config.toml
dropout = 0.1
expert_mlp_ratio = 0.5
conv_stem = false
layers = 8
head_dropout = 0.2
max_steps = 34200
batch_size = 256
Rows from block 4 of a small image classifier, named by matrix and row number. Rows with one number belong to one neuron. Each number is 500 + 40 x the weight over its row's rms, rounded and kept within 0 to 999. All counts start at 0. Numbers have three digits each.
Before each neuron's rows are labels from the 100 images, of 14848, where the neuron reaches its highest value: "strongest on" is what is common among them. Only what is clearly more common there than usual is listed. The data: stained colorectal tissue patches (NCT-CRC-HE-100K).
# fc1: MLP up (model.blocks.4.mlp.fc1.weight, 640x320), inputs 0-319
# fc2: MLP down (model.blocks.4.mlp.fc2.weight, 320x640, transposed), outputs 0-319

strongest on: tissue: normal colon mucosa
fc1.413:530481453502508479460410413496479446432553513513500457435449475565480450492535478490602513551537491480551567471572514504501533487432472489521502535549506570474507545505598572453535502470570492539515426501508495472558500473519486514437499506523541486507497462586484449524579538514517441502498481468495466497486510485434463494527418496495516532486505561523497449489470499477530447513584466506548460455536481533491529479500589532581461556584454510435555485534476450549497564531553480462468552450506539520531451486552476519505521493570528518506467471492520506453407508521507532475392449595562563507549453498500489512580478454492568516572479465523505488469472576441533510450561493460540518464486494438531485500533577518548465520452535455511439510505449470552471439544490575494501476470447499477513442550453493502477463520498549532511498492466508504522479489486500567521503469508470533498553467573484554438455519479380547473531509478525504442438465475556533511497470
fc2.413:531563453505463492543492509485428500476471509503475462467509467501579417552538492496564526486457526474473500467565488533537466538517486453530505504474528488522498501505558439534457517503496402449444422443493530538518434466498527477503549474463471463479479464472459436461581495506495486488497486467536570491542550447595498541478509474524511399545543511474502535535510474504494527532453527494468508444448498499613444444518514469463523515521449529486455494541563558451464484507463484529441467475497572470428518598501491541521481498501476441535526559438509432551437460522467556432554558477475533482497535525527486436530422487540505565462550554437490524460555536501480530500447531493534489446546524465479456481530507462547581495484545476468573445541598365559524514542438498540488439533439546467448472558474509483495540478472562506498516490458513521485562517469476540422542522455552545538495455427494480426475523545531492511443493488511500541467497525428478487546524

strongest on: tissue: normal colon mucosa
fc1.566:518512568507518504540491537530484497456492464546454558538527479487409471451491521506582484434545538530485546440530456463456505501493463470435530536499400482469574479446530476425605462519469440507509576504452487540465451466480414449506516543537522573528566538467500465526449486498538516555535453509492512513437539483486546535486524580485526460497467490494494520556532520502426501576536473503482493499528494485539529524444515460499460508479482484433542413425487530511558559510506465502489536482457522505511462460507468601495499501538399499484538482451497568466498529508501499567452508537565553567593532546473587469544533546443564530576464477561613470425558579494472560492526505467467486482484464458534457566500517529449473511515516496511456446486441498508515506545483533569507528420519492504540494533508480493516459519497482499476523508496452437480493531516381526513488497531513509521471517411447444488504540487467440504502516491550490476527486549543512556488398
fc2.566:498490616520476445433557535460467512544512500449516542495520497549568439476466518546529467522510512481496480535524461521507524556488441465510572501521515494534505571487488434479540468488491496425550463471517565494537457457460525552472561525516531444502479445481535474446466413453484477527433535463534558501545544571429537464502507547506456428524481528546457435441485553517492533478525433545490471615510537518435512459589479454553513487475525518483466537523457474437528586460540554444528481542524477471505571432507503506495474447514491503494446559512515571462440553506469486512553513422452458511445451534487414544473425484462512470572562489542516485530547425492501451506482538506474465469480510505534574498487539482574570507555546428515459503501527562485498531543556497480461522487448486513504526521488456484484504591486419518578469459527513473514451476447495477535501564565514514456481471550482575491532551531494578443544431507533495527512498530473424511490525

strongest on: tissue: normal colon mucosa
fc1.391:595525485514485526494461488489483530503499510537525501496547428484466501553473478507570493475498542472561489400560487558561421516465418517487469536424430487527488536514528577525530500517541463524475490447534522446487468466491444457508568452582514473546577635409560480464575479485499485499481549530494458528450473475492487507481467487462477523462524482506476463549510499522516541482493567454474584435535559435486488522508563563523529523516468433456501449462590521497513555444524545505484492438461533479534469491552497488507486491527487536422542507558529541503561504511546560489516554577446460556545448453492559453515492545555567480515459529521550464434620571506481537527500495482482454457506478543498492548558510552458478495551449481498495475502423515509483516533464528494553518571492523453483487499547418507511459467482487500504543436498499483443488500505547558501596485521538557538482490515512454491377481506449484506460508458486491461532498497508526505448407
fc2.391:458459458437443474529486445495436383452543536511492480459448510494459519517474488498455463481524512539545525430492565529526514509525476476513583438538455461483498483518496436622474508456501519527458476481495559457532485490516431510579540503536504471535559496510568504524497474431525481536498457458532477390493517490468465490580398534551434488511476559485518464498440527540518545475530422478462524464482609532513485530551476460450509571554455576437421451495443517478529432452488522528439496483552564482518526551496518542549522470501540527569511491523458529491512490441484464445510519522451535494477466506502519549575481530458497556427497516499504577509564475517539475441559547417420470478578575491544507468515490525562520471452485476466558492514515501529527517499451534480535492534485543601451473499534458499459518556543478517558491480470468413527549500535446462481436512502517531529469462505467457458479492509498460490527546421484508509459535489504448440548489

strongest on: tissue: mucus
fc1.472:466476502457504517473477496485520452448632514473572455502490511457476496539459513498479460441507532448535520541508486541464529483472507501494521458447534417438569579544516493453522540515470505474473517429504403523553461511514463488552560473496461533487493482500511522464457488495512432428530498595516464507517482591488490481502458511478508530519490536470460476495500554412505457553492493520530468435535472549503528569556482466473476493493487516582452472445498489505519445569541480569526548476472395476484520502474477485527490436488505487469525535518494479436507500459537525500439518515507480496483499454572536528514470521479468527501527536523473419547444535529479455525505589500495456486443493540495427457546557591439552522540509525554471516522556567619573420510481509528563520534475482401493486390472430487516480536542530503521573505560459552522465478491532459450555548513521524431520480551496521576456453492502539427531475553481535505403487483505544494446548
fc2.472:506501578528451470460479451505556496400550491527434512532552529533577428531492512501503536503480521526509480463527544466473492515564394504491532442576478463474519498456468465566441445546481441496520471526592475472505458481528511532505481513484510525525535494500541557443503434493466490501463517554548535485528511526511489534515487513463472545505486511479485410440555520523526531547498383460569584446501579599484443470507475482510541500494457550526462498476460536444527477445466556425513504472479543458428535474483467466498523487519515483584484574484534582475479480507379520489493434539442477485453503454605505533552484564449455521498520514521461496501575516569487532547544544480490487489527588574486525464482548570460499472470541521500552472512494476489551533445516576486517486563475534515620510488449484513473525531535511515534431414486500488518519487521480529453504499515526539562518493532451568533463478476561463431516451448464528507456471467493545478474492

strongest on: tissue: lymphocytes
fc1.192:477484464539503496591472490472501448516532479522517541491527535483527546495509481492602548478489485443470532464485506459487512503460514482560546475464466495504489475525519515485542463533520463470449511468477472524535531510523465456542481525454453550526569526458534457487555462457499448458457564535433453516560558553535558487563492438555489533499498478494484436539509542512540473422535519495520534494486418492460546422527516483534543499530467475519506415478547541469484457485561517530532556518561494512508504505467471446550492473492529540505524551575542508512557499505528474475456502492498460557483459485468595510526505566381444540473511549526543425535523489504518513485462460562460470535497560616533501542491457544533536540507539530476524507479443490521621522541450446505538522505489474488477493529598472439490461496465494497417457531416501482473449504493535533476455621443484592488512457391476548468420458457526425503522519525435505476458416525444583491461487
fc2.192:452480538403462481458513503517482569463417485476536431428467507535509439507585491470513497491523463463465489479442484492471484491466474498457479504450539449519559454555540444491492519478559547409452531502463423540483479518464450503481532504609483570458473538522499483531549477489542453437517601412579525435485508502454472481477434535477514510484496518491457465521435476473516418485544455521500452565467517481510468472487565543479457496559462498540514488563569536504523468496472547535513494532531470563512445526467529497538431505505483491487474484495562529449516454449502497459451540434528474521499549560502513484523438431571535489441472510513492444498530472543376505503465511535494526465520470529464511501465474504536443538595511414461515484535461447476536535455495469462508489543474471523539497534482461492572463520538509527485556535463516621495529474539433599432465542512560489472543505586416541508475491551431468506537465508528536507504487562467459489458513

strongest on: tissue: mucus
fc1.578:465511490499486491452464434475509494399548534469565466515456543510516516560506461449447461525539515488530487522488503510595509495495444438475522457530512399481540564514450466495539550510502512462527522457529420537509517470482462535580573488475489530506529515575466492518483529519474440547483509517523429521560513558478518499548431561457491491492467524494517484478470482395570534519492442532525538482532509522498532480552507513487532533472510505556458461455511466446470486559503474563527527464458408453521495455522454533544450472521488550476480503437523548463534483418503486508470471508500494525573466515472540543471494511489451497526509495562487475540459551567500458532503574517538509454408496549478465491527583492519528500516494511544405539463466570567610440590531510516550492430483569498416458469490448432551513489533547458471544489547471550551455545530526459444569549494538549436456539511512553537546435463484504464509476533494491524369526461543544487474521
fc2.578:486488519510473500453531453507575424473479495545467510530548549527579461451500538488523507515527533489496516462564491554448504519523428491543473488594407486488465534469511384546506465511455400529507461500540542472535471447514522522466451447518527470570540497518494538434489430457479524518513536520477537464519526511500543515512489490524476531547441467512513430499482526473517507584532433468546528448493540588477519491558515508580493431492523546517499526478423576379528530513473512427541456485473520384456495462568457460514504491546486505513498554510505528538484505514369481468483501544476495500398452487530434498441535478493508499510528513497488498514568484542519490562542542456482538501543547532425494444450555470492566517544540513453571482530453494426464474475570518484479459552492559440579525462453494510445447522578522477580485474488490448491564476544509480441542478478513521554496467441436484517493518512512468474495544491529517435512483465503577488500543

strongest on: tissue: normal colon mucosa
fc1.277:475422503509520437505507563474562468519464480522458501455521484514412516477537531452466520478496478502515533441481475468511474492470410510530492497513428514467520487564591551473555478507435485534467483465478536501485436454556471464423502491474561529542489470511527489581574478490511409507462502529436479515505487498528494471451489510541561501475544530542455483532497517418473503482540572510578492498496515454506527572484546537488444534551547464517503382526472452532507503488601526461529546517551456501503495513418515518547483437489449452495447474490573472495566588455542476543405480589536504441480495470524552511518461527588484537532536437532480498545569543497469477571522524548548540465469507566578549566545491499463464553535585485415479466521481537537478462532487479473507460449507500459469513452533490483407465534504531474508493417515513478516455480530504543513455545564581467540504513487499555526494476515522439521518537407463528491512451507560513506419494
fc2.277:463535452514517447433517535524491459438566441541537450526497500516579446543515529507457457454445519503604511481522491435513476556467491509536506432527559493560497498496538534491486448512484457592510499471526464499504457534490476528449460505563486445509540516554484580489507467536546478496571527508522545467505467466569412511650536494481419524507580425475451489475451456462422433503517533517510512445426457472537514497510481485503499497520533555517496556574513496556512505468484426468489520524453441482474547439557470520458512460474550499532525446449519554535494475496500537488581504537537452507526542528518459484556528491479518566539499518438489522484513482538448563511498522504513536473585524554550495542447434490551506526450527527482471449560494490592535447507517492577545569521491530528515443448480481512491561503489577573438467493517529530430543515517432510507535453516508520485511496515466552385476467499495474535592498481511500500449539517525472444506408

strongest on: tissue: tumour epithelium; tissue: normal colon mucosa
fc1.527:474553493496493450452498548502485557400594486489523457559471504508498478515488526501543470482599462523484501471548493482445480577520471512550461510549490480532488542467458538494568552420535455492459488546479481475513557499462476457425517479475590484467506467528607503537506506508558473599515429493527441463456574516499529556567507535474475477456551558472552442495512521455451535514591457432509503461472418521490522532469461531503473471470464486483500457473470468470623454468553455471509535422519499462614451436533505527528466544504435518498479526452498544516465496518484532530437548477526539510505534535521523567585502506518487577452548478523557405462534518528500442511535489458478541425535490445525473436430489472466475458555555520544504460517513485519467440493480561493497543527402499518492475508462453488501440554454529531514598473543484477497461513482462546515505487519450539537541520478577530527484478504460527490532500490543420488553526489537500500531456
fc2.527:586466496538518519447561455476473566465425505539480493489573484556497463507534532556512490489600499502555524537479509506420538489453446501533514575499552420492539493584545436545480495487492479514487522493571455494488502489470514511512520447498394397518459498490556459483493496449551506421522516460492556554490506521479503486411502556506510545529503493506451465534422480440568568509458401475554525528454566486506472506527500501490493456549472449477520534463502497489489611492504479471534502483508451472496487459536454470472463514479588460528451521466472547491528517501521522488523486421482506533519483520515439564510446553516525496514536484570520539443521495518502475535477531553483490502392441586488572460444549462488509518515565501497463503544523491468459525507588463432515369527470515478531492457463478437549432478497538497574504487489493430459431551510549536468551508492438537496507552442504490466540497501477487538468433448559447540573504460460461497467496

strongest on: tissue: debris
fc1.61:541515472487486465512454484466466563423446458598429500518539503497472518571463418447560464509585487476492475497522466542508521480491533475487538496513486497547545556496523553539548559515504483546483514577456527445477497455518455455432524528534466502518468511511510539511468494446540510490516458453500523495515551488453505463553499479499552466477564524486500453482552412475493528470478597449513413504485519459504511538420473449450522512587540503446496489517515496467560503462501461572458577587464473517535464435538506504512472368499483452532462528463463572473400538451516512528501483476489479516515594514473587572442486539457576502510546513460506512490525569475547473496457536475501529470541455505522466549553525507478535573558549458501520456526510520547532468576529541536534558448426524473549503559558480516545465559465477506511444501512518489457496468393480558483474386440504458490460466489464517531465499439488544435494472451537462466512493484510468520489538
fc2.61:499544439472523552534548502456503489489471512487488441475477519563627507538504501493480527544541453593450541507516520505512479448480447515538568445528501487564491452487481494394420533536496439454508519464527532471452501507573516416481447495497386407531518437529475527491517486454510554580451507510480602515563436476497508515508534482550535471499485493536492509521502511461481569522507476512484493463502464499593470554528491479493488498476500557563539457502501462478477479515465552446494489480518549462506549509488499463465544524479524475508547524502406555484444590536486493423454498434523510537432481496554473473522389520473458474539481456505518468546527489474577472483496535537488481461560518439556479532499546575491510389467536525490573514569537539559547435546504521483550547571434533450501527458489473526534580504535560519500476571511504524503456522504498457490537460593514494554433498586490500505508482463521466483490517468466517571464520527535464434464501

strongest on: tissue: tumour epithelium
fc1.246:537508517500469459527458387523503439488539479486532526559569512514493439550480558453475535539456489480524499404494472497532483515459426514534526458526457508511530544520532491436486497552565512501527464430500491473470451487500509528435507432520498550468480561532539501479526503541506508500504551523464473491461530603498504527532428474558552420487498453429526406437482551477470562486577494534563528530518458537502537458563483496546494549467529452552426507458486556454515540566525472483533547544508452507590553495468598451590530477489499537541517485567501516536542480462538533564424467487482499534456395510462436550502429516468528489465517408551468482477469515525475484526444515486572493533543474490450504496519493513458486487501481483558489485505478508542569466518493521452570495457444530490464469525553486494481504513538599472500535451464481495543571503497423544471496533487555490489542474493444549536443431478440469503503558493500531467465554427480551549424426
fc2.246:505519524437558469521485484518433532493493553433499469502521531508527493444571521491499545511485498533455484472536515473456512522530516471601451479522458497434588427561558492487526508536539501535443560366537503468445452521580495506540447508527512513499556537512558429448502519493549531504502566484513541478509449485466477531447517531537552537492523492489539501530459480489514473461556470532445530464483510526454539409518539516511521496601469473489541519510506527479568500517482572522493494562524540534543503489563571498465436457510478580511481507471470558509562495495454533525521546538519461485461448455498566453506538482503501534519443472466571431421534519574450483570563478510528516490486521549409504464497495460450541530459469487420474561500490425366517530461464520487514513504517532522570544505495478507534444530562465467423604500457474607572497484534509575495531541522494467494562530558530532546468528484521452477521519479462514523469501552530457474513433

strongest on: tissue: normal colon mucosa
fc1.31:480481512515537479585510516429527468478538553486541491455510519507512438533452493429555508499514499438519491427459448486519456526466442472500416481452462457521520518495494583548596509517503492525469505433454541527500483500513410436499494485489528487525504483527482438580592531517578460502543562511454451558487574511512494455543520514472516483495488517472482473549456484506513415443617474450550459456504489484490508539475539489583461490450490459565531535508517510453589497516546506461489595485467448485470469449522459511585523429497484521530472528469549462477516514474573514577481490513530525529500533509483556513525457535531545498496535451542543525506499536565382507545533476496538503505447457584493516505493484516558461479529547508481544412550543451561600530519448455492508514492527516499463397478523424524473459479510558462536514451427464442545477534441500557510494487463484477583578487534435490479478434454475493479531479465463506484564480540512486447476532
fc2.31:558479503500552545444468471522454461455459485481429532592526475498552558557512538511467441530558565498521576474536567538568472565470489499547534512505524440500487514535587479515526516472532525483532616510482476556537491457551526502470454520517453479490538472592429485440515483524477583477513470565446564450532498502467439543551520480498476549521491538548434559553507424510514561465480486460512570539518519438606508552505435460535495461507461511515497540554543503419477512540546533554562479484474463490495455461544460503473499543514525511423519496531518505507550604579520522447523552479501479505517533520533498542450427393489560498558556512502472551417487470497479506443484552552407480449508543516529460513539569539493442556448495514520437440593523488452451497551510482451499519474475483493475486537463474493508450511525462539519492510531496575440528543520525479424562495485485460549450502483530483469474457486476497526502510487448548476518512490462467505477463

strongest on: tissue: smooth muscle; tissue: normal colon mucosa
fc1.595:478481495451462403538490499553436471553526562531543443502528516528550472497498503428497534460476536478476477514499526540471449490453466519564519507474445464480500496482550562521515512492436484504468502463514445556555548423516425474489498512506527535543554436448531459463478467479480422477474513439457497479503466523517468479545449496467466553501475556569518530542500452499514638506528491412462475436468524430419529506578535454553473466572542480505469462532519462485493442493512524498565530492497478502587472537555495512549589534505517487468486539517514448452501497543474534503471498628429563527515479536469610486481456564526580504509491552496557512469484572497520581518517543497592494487458503532517459502558567528437459497509525488483486390482487450551479458531476537470581428492456510445464541505454457491453443512531526473509558482451497516508495543580519488471508526412493515553550501467545503512492539498443466496470541513544487476466473492517484545501577
fc2.595:432473436495501552422467528461574436506560449485588452519479432582493511514486536447452468493410526524454490554494502500502498514479463470510503441473584490571506507472455479517507457539501435466572432497497464454551476473580441474464544479508505499485467447662528474401430518506476520491587493464513521491546529479512488450524455501530516464521473548467493454417507522501488433543534478507450523435492523533507485472471517548487527477420508599507438435556502467537492506515501474508483519487438532476494500460504501517462490480544485412436519517505523452490472496501441531513518463472536493532456500537532385468501459472522475572482516421484506486535534539499456626510447481549457465460565503489533479510524471509558471506541551476498528452523461504582560559516503542473494482549533485574474461537536494476482508456496573503471498493546574496556538510537434506482507524539553476503477480483484559450541435438474515477510524447497459438435516569525466483494483

strongest on: tissue: lymphocytes
fc1.562:500537507494450494556533403586574441475476517515502586457467448512512457507448516474487544439526426445520542490588539563556518493427465483553468503497437480548463528475551496502582492488545517512474465468442533446497504444508400513472579483546520546495480500568431455518487510506451485476422505522476415601497497470497498502470430489421532503461528548477476467526436482498531438526532542476514478509536509481457566551482566519501473561518447443486503456622489571537518461458564535489527471496467537538569482419568482526504442510537499514468488542510520469520512501484462504502457538518518529516537458488419529502521454453475583476496574494569580425490496542500483478486484521552540580494514455497474553476524509522558472488512499511517493520509500525557498503503458533506605537488554542480458460483538451468443442548416494478459524488451480527534410527478483517484516548461461525563542473491580471497489515488474567497518509489536529470522469575554544477491480
fc2.562:459465418477471502436505528438463470419512486523465450550486466492531456463487485424519498536445519527528484536506533576458517481473468514525441470529507516544479407555513486499489483509499523591506444483478482488531466449526427516545496526511490416490529540510482593450527474512504493459483448463552551508528540490474459557516437500515526461470542504472489505417446470499563508498544415537500488515509499516463481475458503497494509568449527533526518498558534468503504436430521461521434496466484479505521514483514534507490514543508552526512534505553493454611510589545517494535522490492528508531402480527496466451508452491469497552430490484470565469547543513504480477534487524441503524453520579425557477467496446506551496513455478483491568483489546487501513408532435502493575490487507519556517491521507466445540496535535498475509438579487536371457528502619499437445519537494540542495472473440449501535502465546511551517556544420501539486406450614455489488476376

strongest on: tissue: mucus
fc1.368:536585494498424434566484501455562547472532466543459511510536489477527508464459449463470493459527555384503510523608506548545518490531486504525499440537509492494428468469483560444538450568433479488503511526456519469493501494490459496503499537471491469523525482502530493482459473496507409464501524511462516555560526565452465561474524520451447446500531447526434502455538485455428494464512527507521512503529491501473419488451500482520495534484521487566579469467514455555504529531545422562537513462496498421575542468501555469596467478519467519455456559495540486626544547540564504516498490512471541463457498524492559537458495481466518539513466553485606554450559483521509524503490566448586483492458390497509518439514548519522513451500507518540522519427462531530485500512492522416557513518523503483565517550500471486477457571559531478453462506572509534578481526528504522542465430475546490528516561507500547532504522521413581446457565499505472513452512547537557482534542
fc2.368:479480484436458503569558439470489506497536467493448529524458470541538439477504526494491522551502516467504554520492482549449524544548542473528605410520511438478495475483426508517458444563491497416605492509501541527548423413527471534491501529466529470524420541471503473523485505466555476527515556519550535521540550481544514516538439462521508483518443568488507464520534449429433491516515510535477484508484566536482419577524473523576467521458523505523491482538453550474508473485478458573511419472502542445542467556526480563470545512480486456518506537510576537503493486538493556422509454511434483434498455557503443501468501563476448464559501507485548584581508486556462508506554510450464490528531520469486537451523469481531531537448481471442593434453472474447491542530453504574422554472481457540528561531438473480478527550476415505520484487481508459556465457469481497487473559547475522512486483508440465511463510458508513507488596426504534535460553469464493411424484

strongest on: tissue: smooth muscle; tissue: normal colon mucosa
fc1.323:424500443485544496540409437496502520473548511532472494516590516492555506489479534460520476484551494468517481454517492486508491530503525488469537457481456424498497577485523542468459483520429443482533434435464444488560534478548418451454505454462549519576512529435491522576509500476582478545495533529497442509527520471562502489535431509469500443506535532498544443551483468425478528508508576452504496493510506455497549537461578512579445536452491517502498399437434482551525517482557508508532553538519432430469485502537431463534487464537532494510514517551542532533489536564425482496429488541520505512502473534516521487546506489516532500542572516561578431501548532504430438492552525531455493509482475516573468494520621515536498517433578470477434473564468489579577467494469538494563476536468542478440464475527439468456497527504501537530497445502502526488506512528573590475520478465434524496520475463537503463479551506410458450515539453470497513450454575510498488430485
fc2.323:577476500525490554539502477484558555555462483560449454516504448505572516521442524509498429445432457451577485541535465488482451525565438499506511619527536551501452523574449462502579528546473456568510458522439493465549545467495483534482475486484507449437488528502514472494488510486467528493498509524474523477500508523490471511507473511512390439501533499492500526507508518503581517527553556480505438509531456515516544531497500504531452438512539473516543502558523501486502610446514446528542459513442485512512538540536468444521523548514537515401520528459454479486509469588479577500492506453505480558544523502548433520442490543499493471532467542509544470453497472487429502561515549500585541480499544652541458489472489465469527508597470548429467479519541551484452520536488467451458486558530588441499495477471496469523481498520489543513441464506569466535558504527507513597537418533453482480467535484478492546538422554508556431461487483446512475453563517473458490464550

strongest on: tissue: mucus
fc1.603:494452518507523420547491532500540421496503482521474536455541485466494491484439464535504504490526555431517516470510504497502467525530555476440512453563512487493477576553458559453527480472478492555514573449435436490480472527567500491396468525513499502583524507529578474490532491513544444439499490592437566516584497530503519518491448457547475463526506488441461456485525548452417496549508520487572462427508483533463468553448508585522434520500493535550458492506535400557513549533510538459597506538503447529511486466527501553481461434506528527521496518445533464444483542491524524515487432547507560552544511532554563516483442435521516460553487507428536459484449557545486463488394552482503505502494490510504508572426578535470535524502529460558459421499510532558488518532508530504527516443512489464479460514433430490489456517530533473522472468511488535535472490505477488435460527473481410449544483528472573523418540505449464452583492480559448547428462524530508542504490
fc2.603:491492558512480458497522529514517511458612499455482596580551550473612488480529565576492510492495493524548546506582507482526507486573489486579518519565458442484508437445460430499444472567400494488529479547551568425600507465501507483438493536493524491511542455515482499488488461460547571548504555573455490514498480465503525544533525481466542507482438486552482422545500494469500503572480485483514556484501524570468462496480408519531504471543496570555592493488445566440524614503501495504598475526468484412485512475504515451453529465526502480529542526469534564500463500491458519454557488529465451538539507460490453537468563490545510436553497541504460497480508459584477482520604521480462476511500536532514503505564542456486533560449494538475491444548442474491504550561543450503478551492514518534507543438439563496537511477505466555475540479524473564476517523493468457494555492532460475505481482575476549552481517483478488528474541541466547526489516459528484482484558

strongest on: tissue: debris
fc1.421:519444482472458495495496408538518568501490469523497472506571503521497454602594440485512507535493524461556488479517426445513563513490480420557534474564512462496489530532530519473581533468485507487507455500494413483479492484517448439494587527524483525611528497521549421556502504507491479435508478482486426561532491498453481447487441503458486510461538477420542445521505504406495548544581502488484455502466510521510524544535521529541526530518513470464498481543457494498507415566562538495458539466500515496560530524504559487502467458516477570480441508509495537512395461453493515458460517468509509502518535569466468530510461491541465479488496485467461447510525490548460457532500530533610489478471531487514549549548563504550530527503484469527481444476462464564522428478481541511520456517519543505382441496492511483523439544572595499496570457488495499563419548550505496533559503471539536534485489479444526486501556502526428387512475536572477557427496538466501542510429
fc2.421:516436497534483486482480453492458488486498502470495523472480499550528557458473495514502454546486579462443535408598523539471444514517506492503533453531481494505465492565488505431518512511465513443493466534481470528478491541489475535543522488554459383499501519481468497537561520492474584507412541492530546504499513427438499482564486433510522548546599493528465492489501524601538531531452495486552520459550472582545500492504465441547549456465523496578524430479493513474571460486530471451462518554538527542446500533499515579542495502497525466575516505518454484532447540488479549511435487532426608539564534535580427457475496576585552482534507520508459493559504475436565497462474557468453574476541548486475525525516536504549486422456542491520542495532545429562520424504421501531534362526508512502550480509523465501523545560531518481542481484456484497411543494502455504503549482507517482596534487471474490537453515551490451493505479513480512464520475474524550498519443

strongest on: tissue: tumour epithelium; tissue: normal colon mucosa
fc1.563:485506541448479447491482504449497477522451531535461506512580561489458468522543488502463420462553486430540509527482466484552549533524491515507461503543532469514428570564556594421467478535436488487515552490527505585466481470526451421439479474537496538495465477491573494529538499521490535492457524464463470526564548542550519531532468580491461490455487480462510482521473547416439581550568459517483481522524462459509546491453453537567491536492507521490591420487470481428525457515524582508494492556450487533490527500578513481547458534516504553449505500476490452540448588544480560509463501490522528526435512564491485496467507413519532484540491479457511419446483546482432497561568464493464540498530432539562516549513539524541504520462580499507503449521478465527565455455478461458534540510531484506463559491510509510460568536542542550520509466544507560519465555493522583453459422482511502462507560465548557536506468450556432503533511399526557510428499524530454493483457
fc2.563:481517597468523467481490527501493559473530452458524467480517449485578486531509462510534489564489518483537544519492518516495511455489516525477457448496584445470581453551486471523477497493485541504530455461486533530444547495475524534486453486513443477473500488520450549476550454534479467493497473525533634556516454479483434561549565501518561623523500502561455502569468442426529432526488554484491466473485441502522509451480470544499480482583561491489526504454550490561573513563468404509508536417525493471587482511491480425544464591436479486471475493465505495489506534550464532462462533501538513628549530526513538557436489528464508408514491487545532478395437467473492490458475542490517519475502493466492465552510534452501451476506488531492424496490545466514493514484456416470514449422479534470524442515462435492526478513455508525530519489478556528489469477517424551520528463449462542482454580493488465504571488486479511596487492523527519565517571519429500521435467

strongest on: tissue: normal colon mucosa; tissue: tumour epithelium
fc1.497:510529443511557439518448429392542533482509485491511458499573574542467477498489534477440446463477433548495516531591520440556507562482484526540560469522458546551532529505500479504549498534474409509546436479488511426469486509387475474428498549554544516495467497530466486556587534514574541579483490479557504519526619488472492456491505554486488584514484553490446482472497501463486491480521486487577467512529509538501502524497507494457485595493545512425451423546498474550490541556527448577461502489486487465583426502452547456517519536489508510486507494485492479519509496551425551525460557503493544526492463513508477528526542423510506481563507480489523443487484546501523508517554475477462470476447479559544505432527524453532489521408510482523564514518521469509412447506485608467541519503475519529468514484472495500433469537506548543450555475451455461570507514500402488502483500470500482531525544510528562475470452494497551572504556386466495510502490467573528543472483
fc2.497:546477526520512510490515462514481527492464535476550460417507461570489496506528510481512561513456505477558564533522503456474474558461422470516464520502505572497572539566489474548405502506501478516455510483514501495491503465454507496493527472521505515523538420615545550536496601455524441477457499473562547489536546542489517508441492545487529441525546534476498457550434445507499505551517475588438501502419515500522454517459507496465497475530448514530417488486522531444520568563421498557505453457443433512543469464570502561496485542500501433477518524456539525540474478458503541522530507522461485516474530494475477504471437551523470527531532444558513545470552420506512491550474511520594494489463559507464512516478499412482483565523413508421481511499488540517522451479403482518518495568374566522524511529527433540506490505491519493534541516537513449488383499556531519577540583474478504464534508415428482485496545549505475526513546449500491557511581543455464455454513

strongest on: tissue: tumour epithelium
fc1.547:435455477500525438531463492446513492518469465518546523451526553454471500484565454507509575510498531436493457434466527452564510475485522523505560494521425532539454524524487508467542462532462498487455498461428561476511484474477461497498490504489527552486467506455508508516517434493506548429496540512483450513591523506448568550571455488573520569488497472434491518531466503543468495467614544499531501509500524521553533471466438500591460520527553513569522407466471532465531482501498536485547514497478510440549464468477503459526549520508524489559485544468555469561487563512506516514433512504568511551524474502391576503552451530451483528463508548518490504464583530483501459469506501495486450522565537531547498577505473516527551485455508555463514449535451464541522465471524456423496522512433464513526598530539489476449501435459464492432461468528537432460463526494468534402528602469513585534557462390510495494489460488517404489520572499507542498474446514472591516536528
fc2.547:522473475417509480488527475577533522512499523540471472476491483511564495531545478458518549539493450498446560498483473504412480518491528492477511493502543457494510511544523500391458511435555519508472517541474423522580502501482508585485447393557516491547481537525506476499517525480481461473524574459532545510462458451465468436478501470582474540497516504469500494579506448495513402458552504466456450471500539467480507492508540529520474427516466463569517472550505557543503509498439529535525496573533483509611480501472493476477502563445473540451461464480501474469548491496514538480496526518517428532527571517523572460447468445601519486475505537511544417454450435472459471473477500546567532460536523481465514477492481440518438508533493489427481479535506440473553542510459469512492502530444487567502480532496465557634459504499525495489617486447506615518516510497409583410508519501487493467536532556521538445485487505452474548515494541525558546512590529436496464523469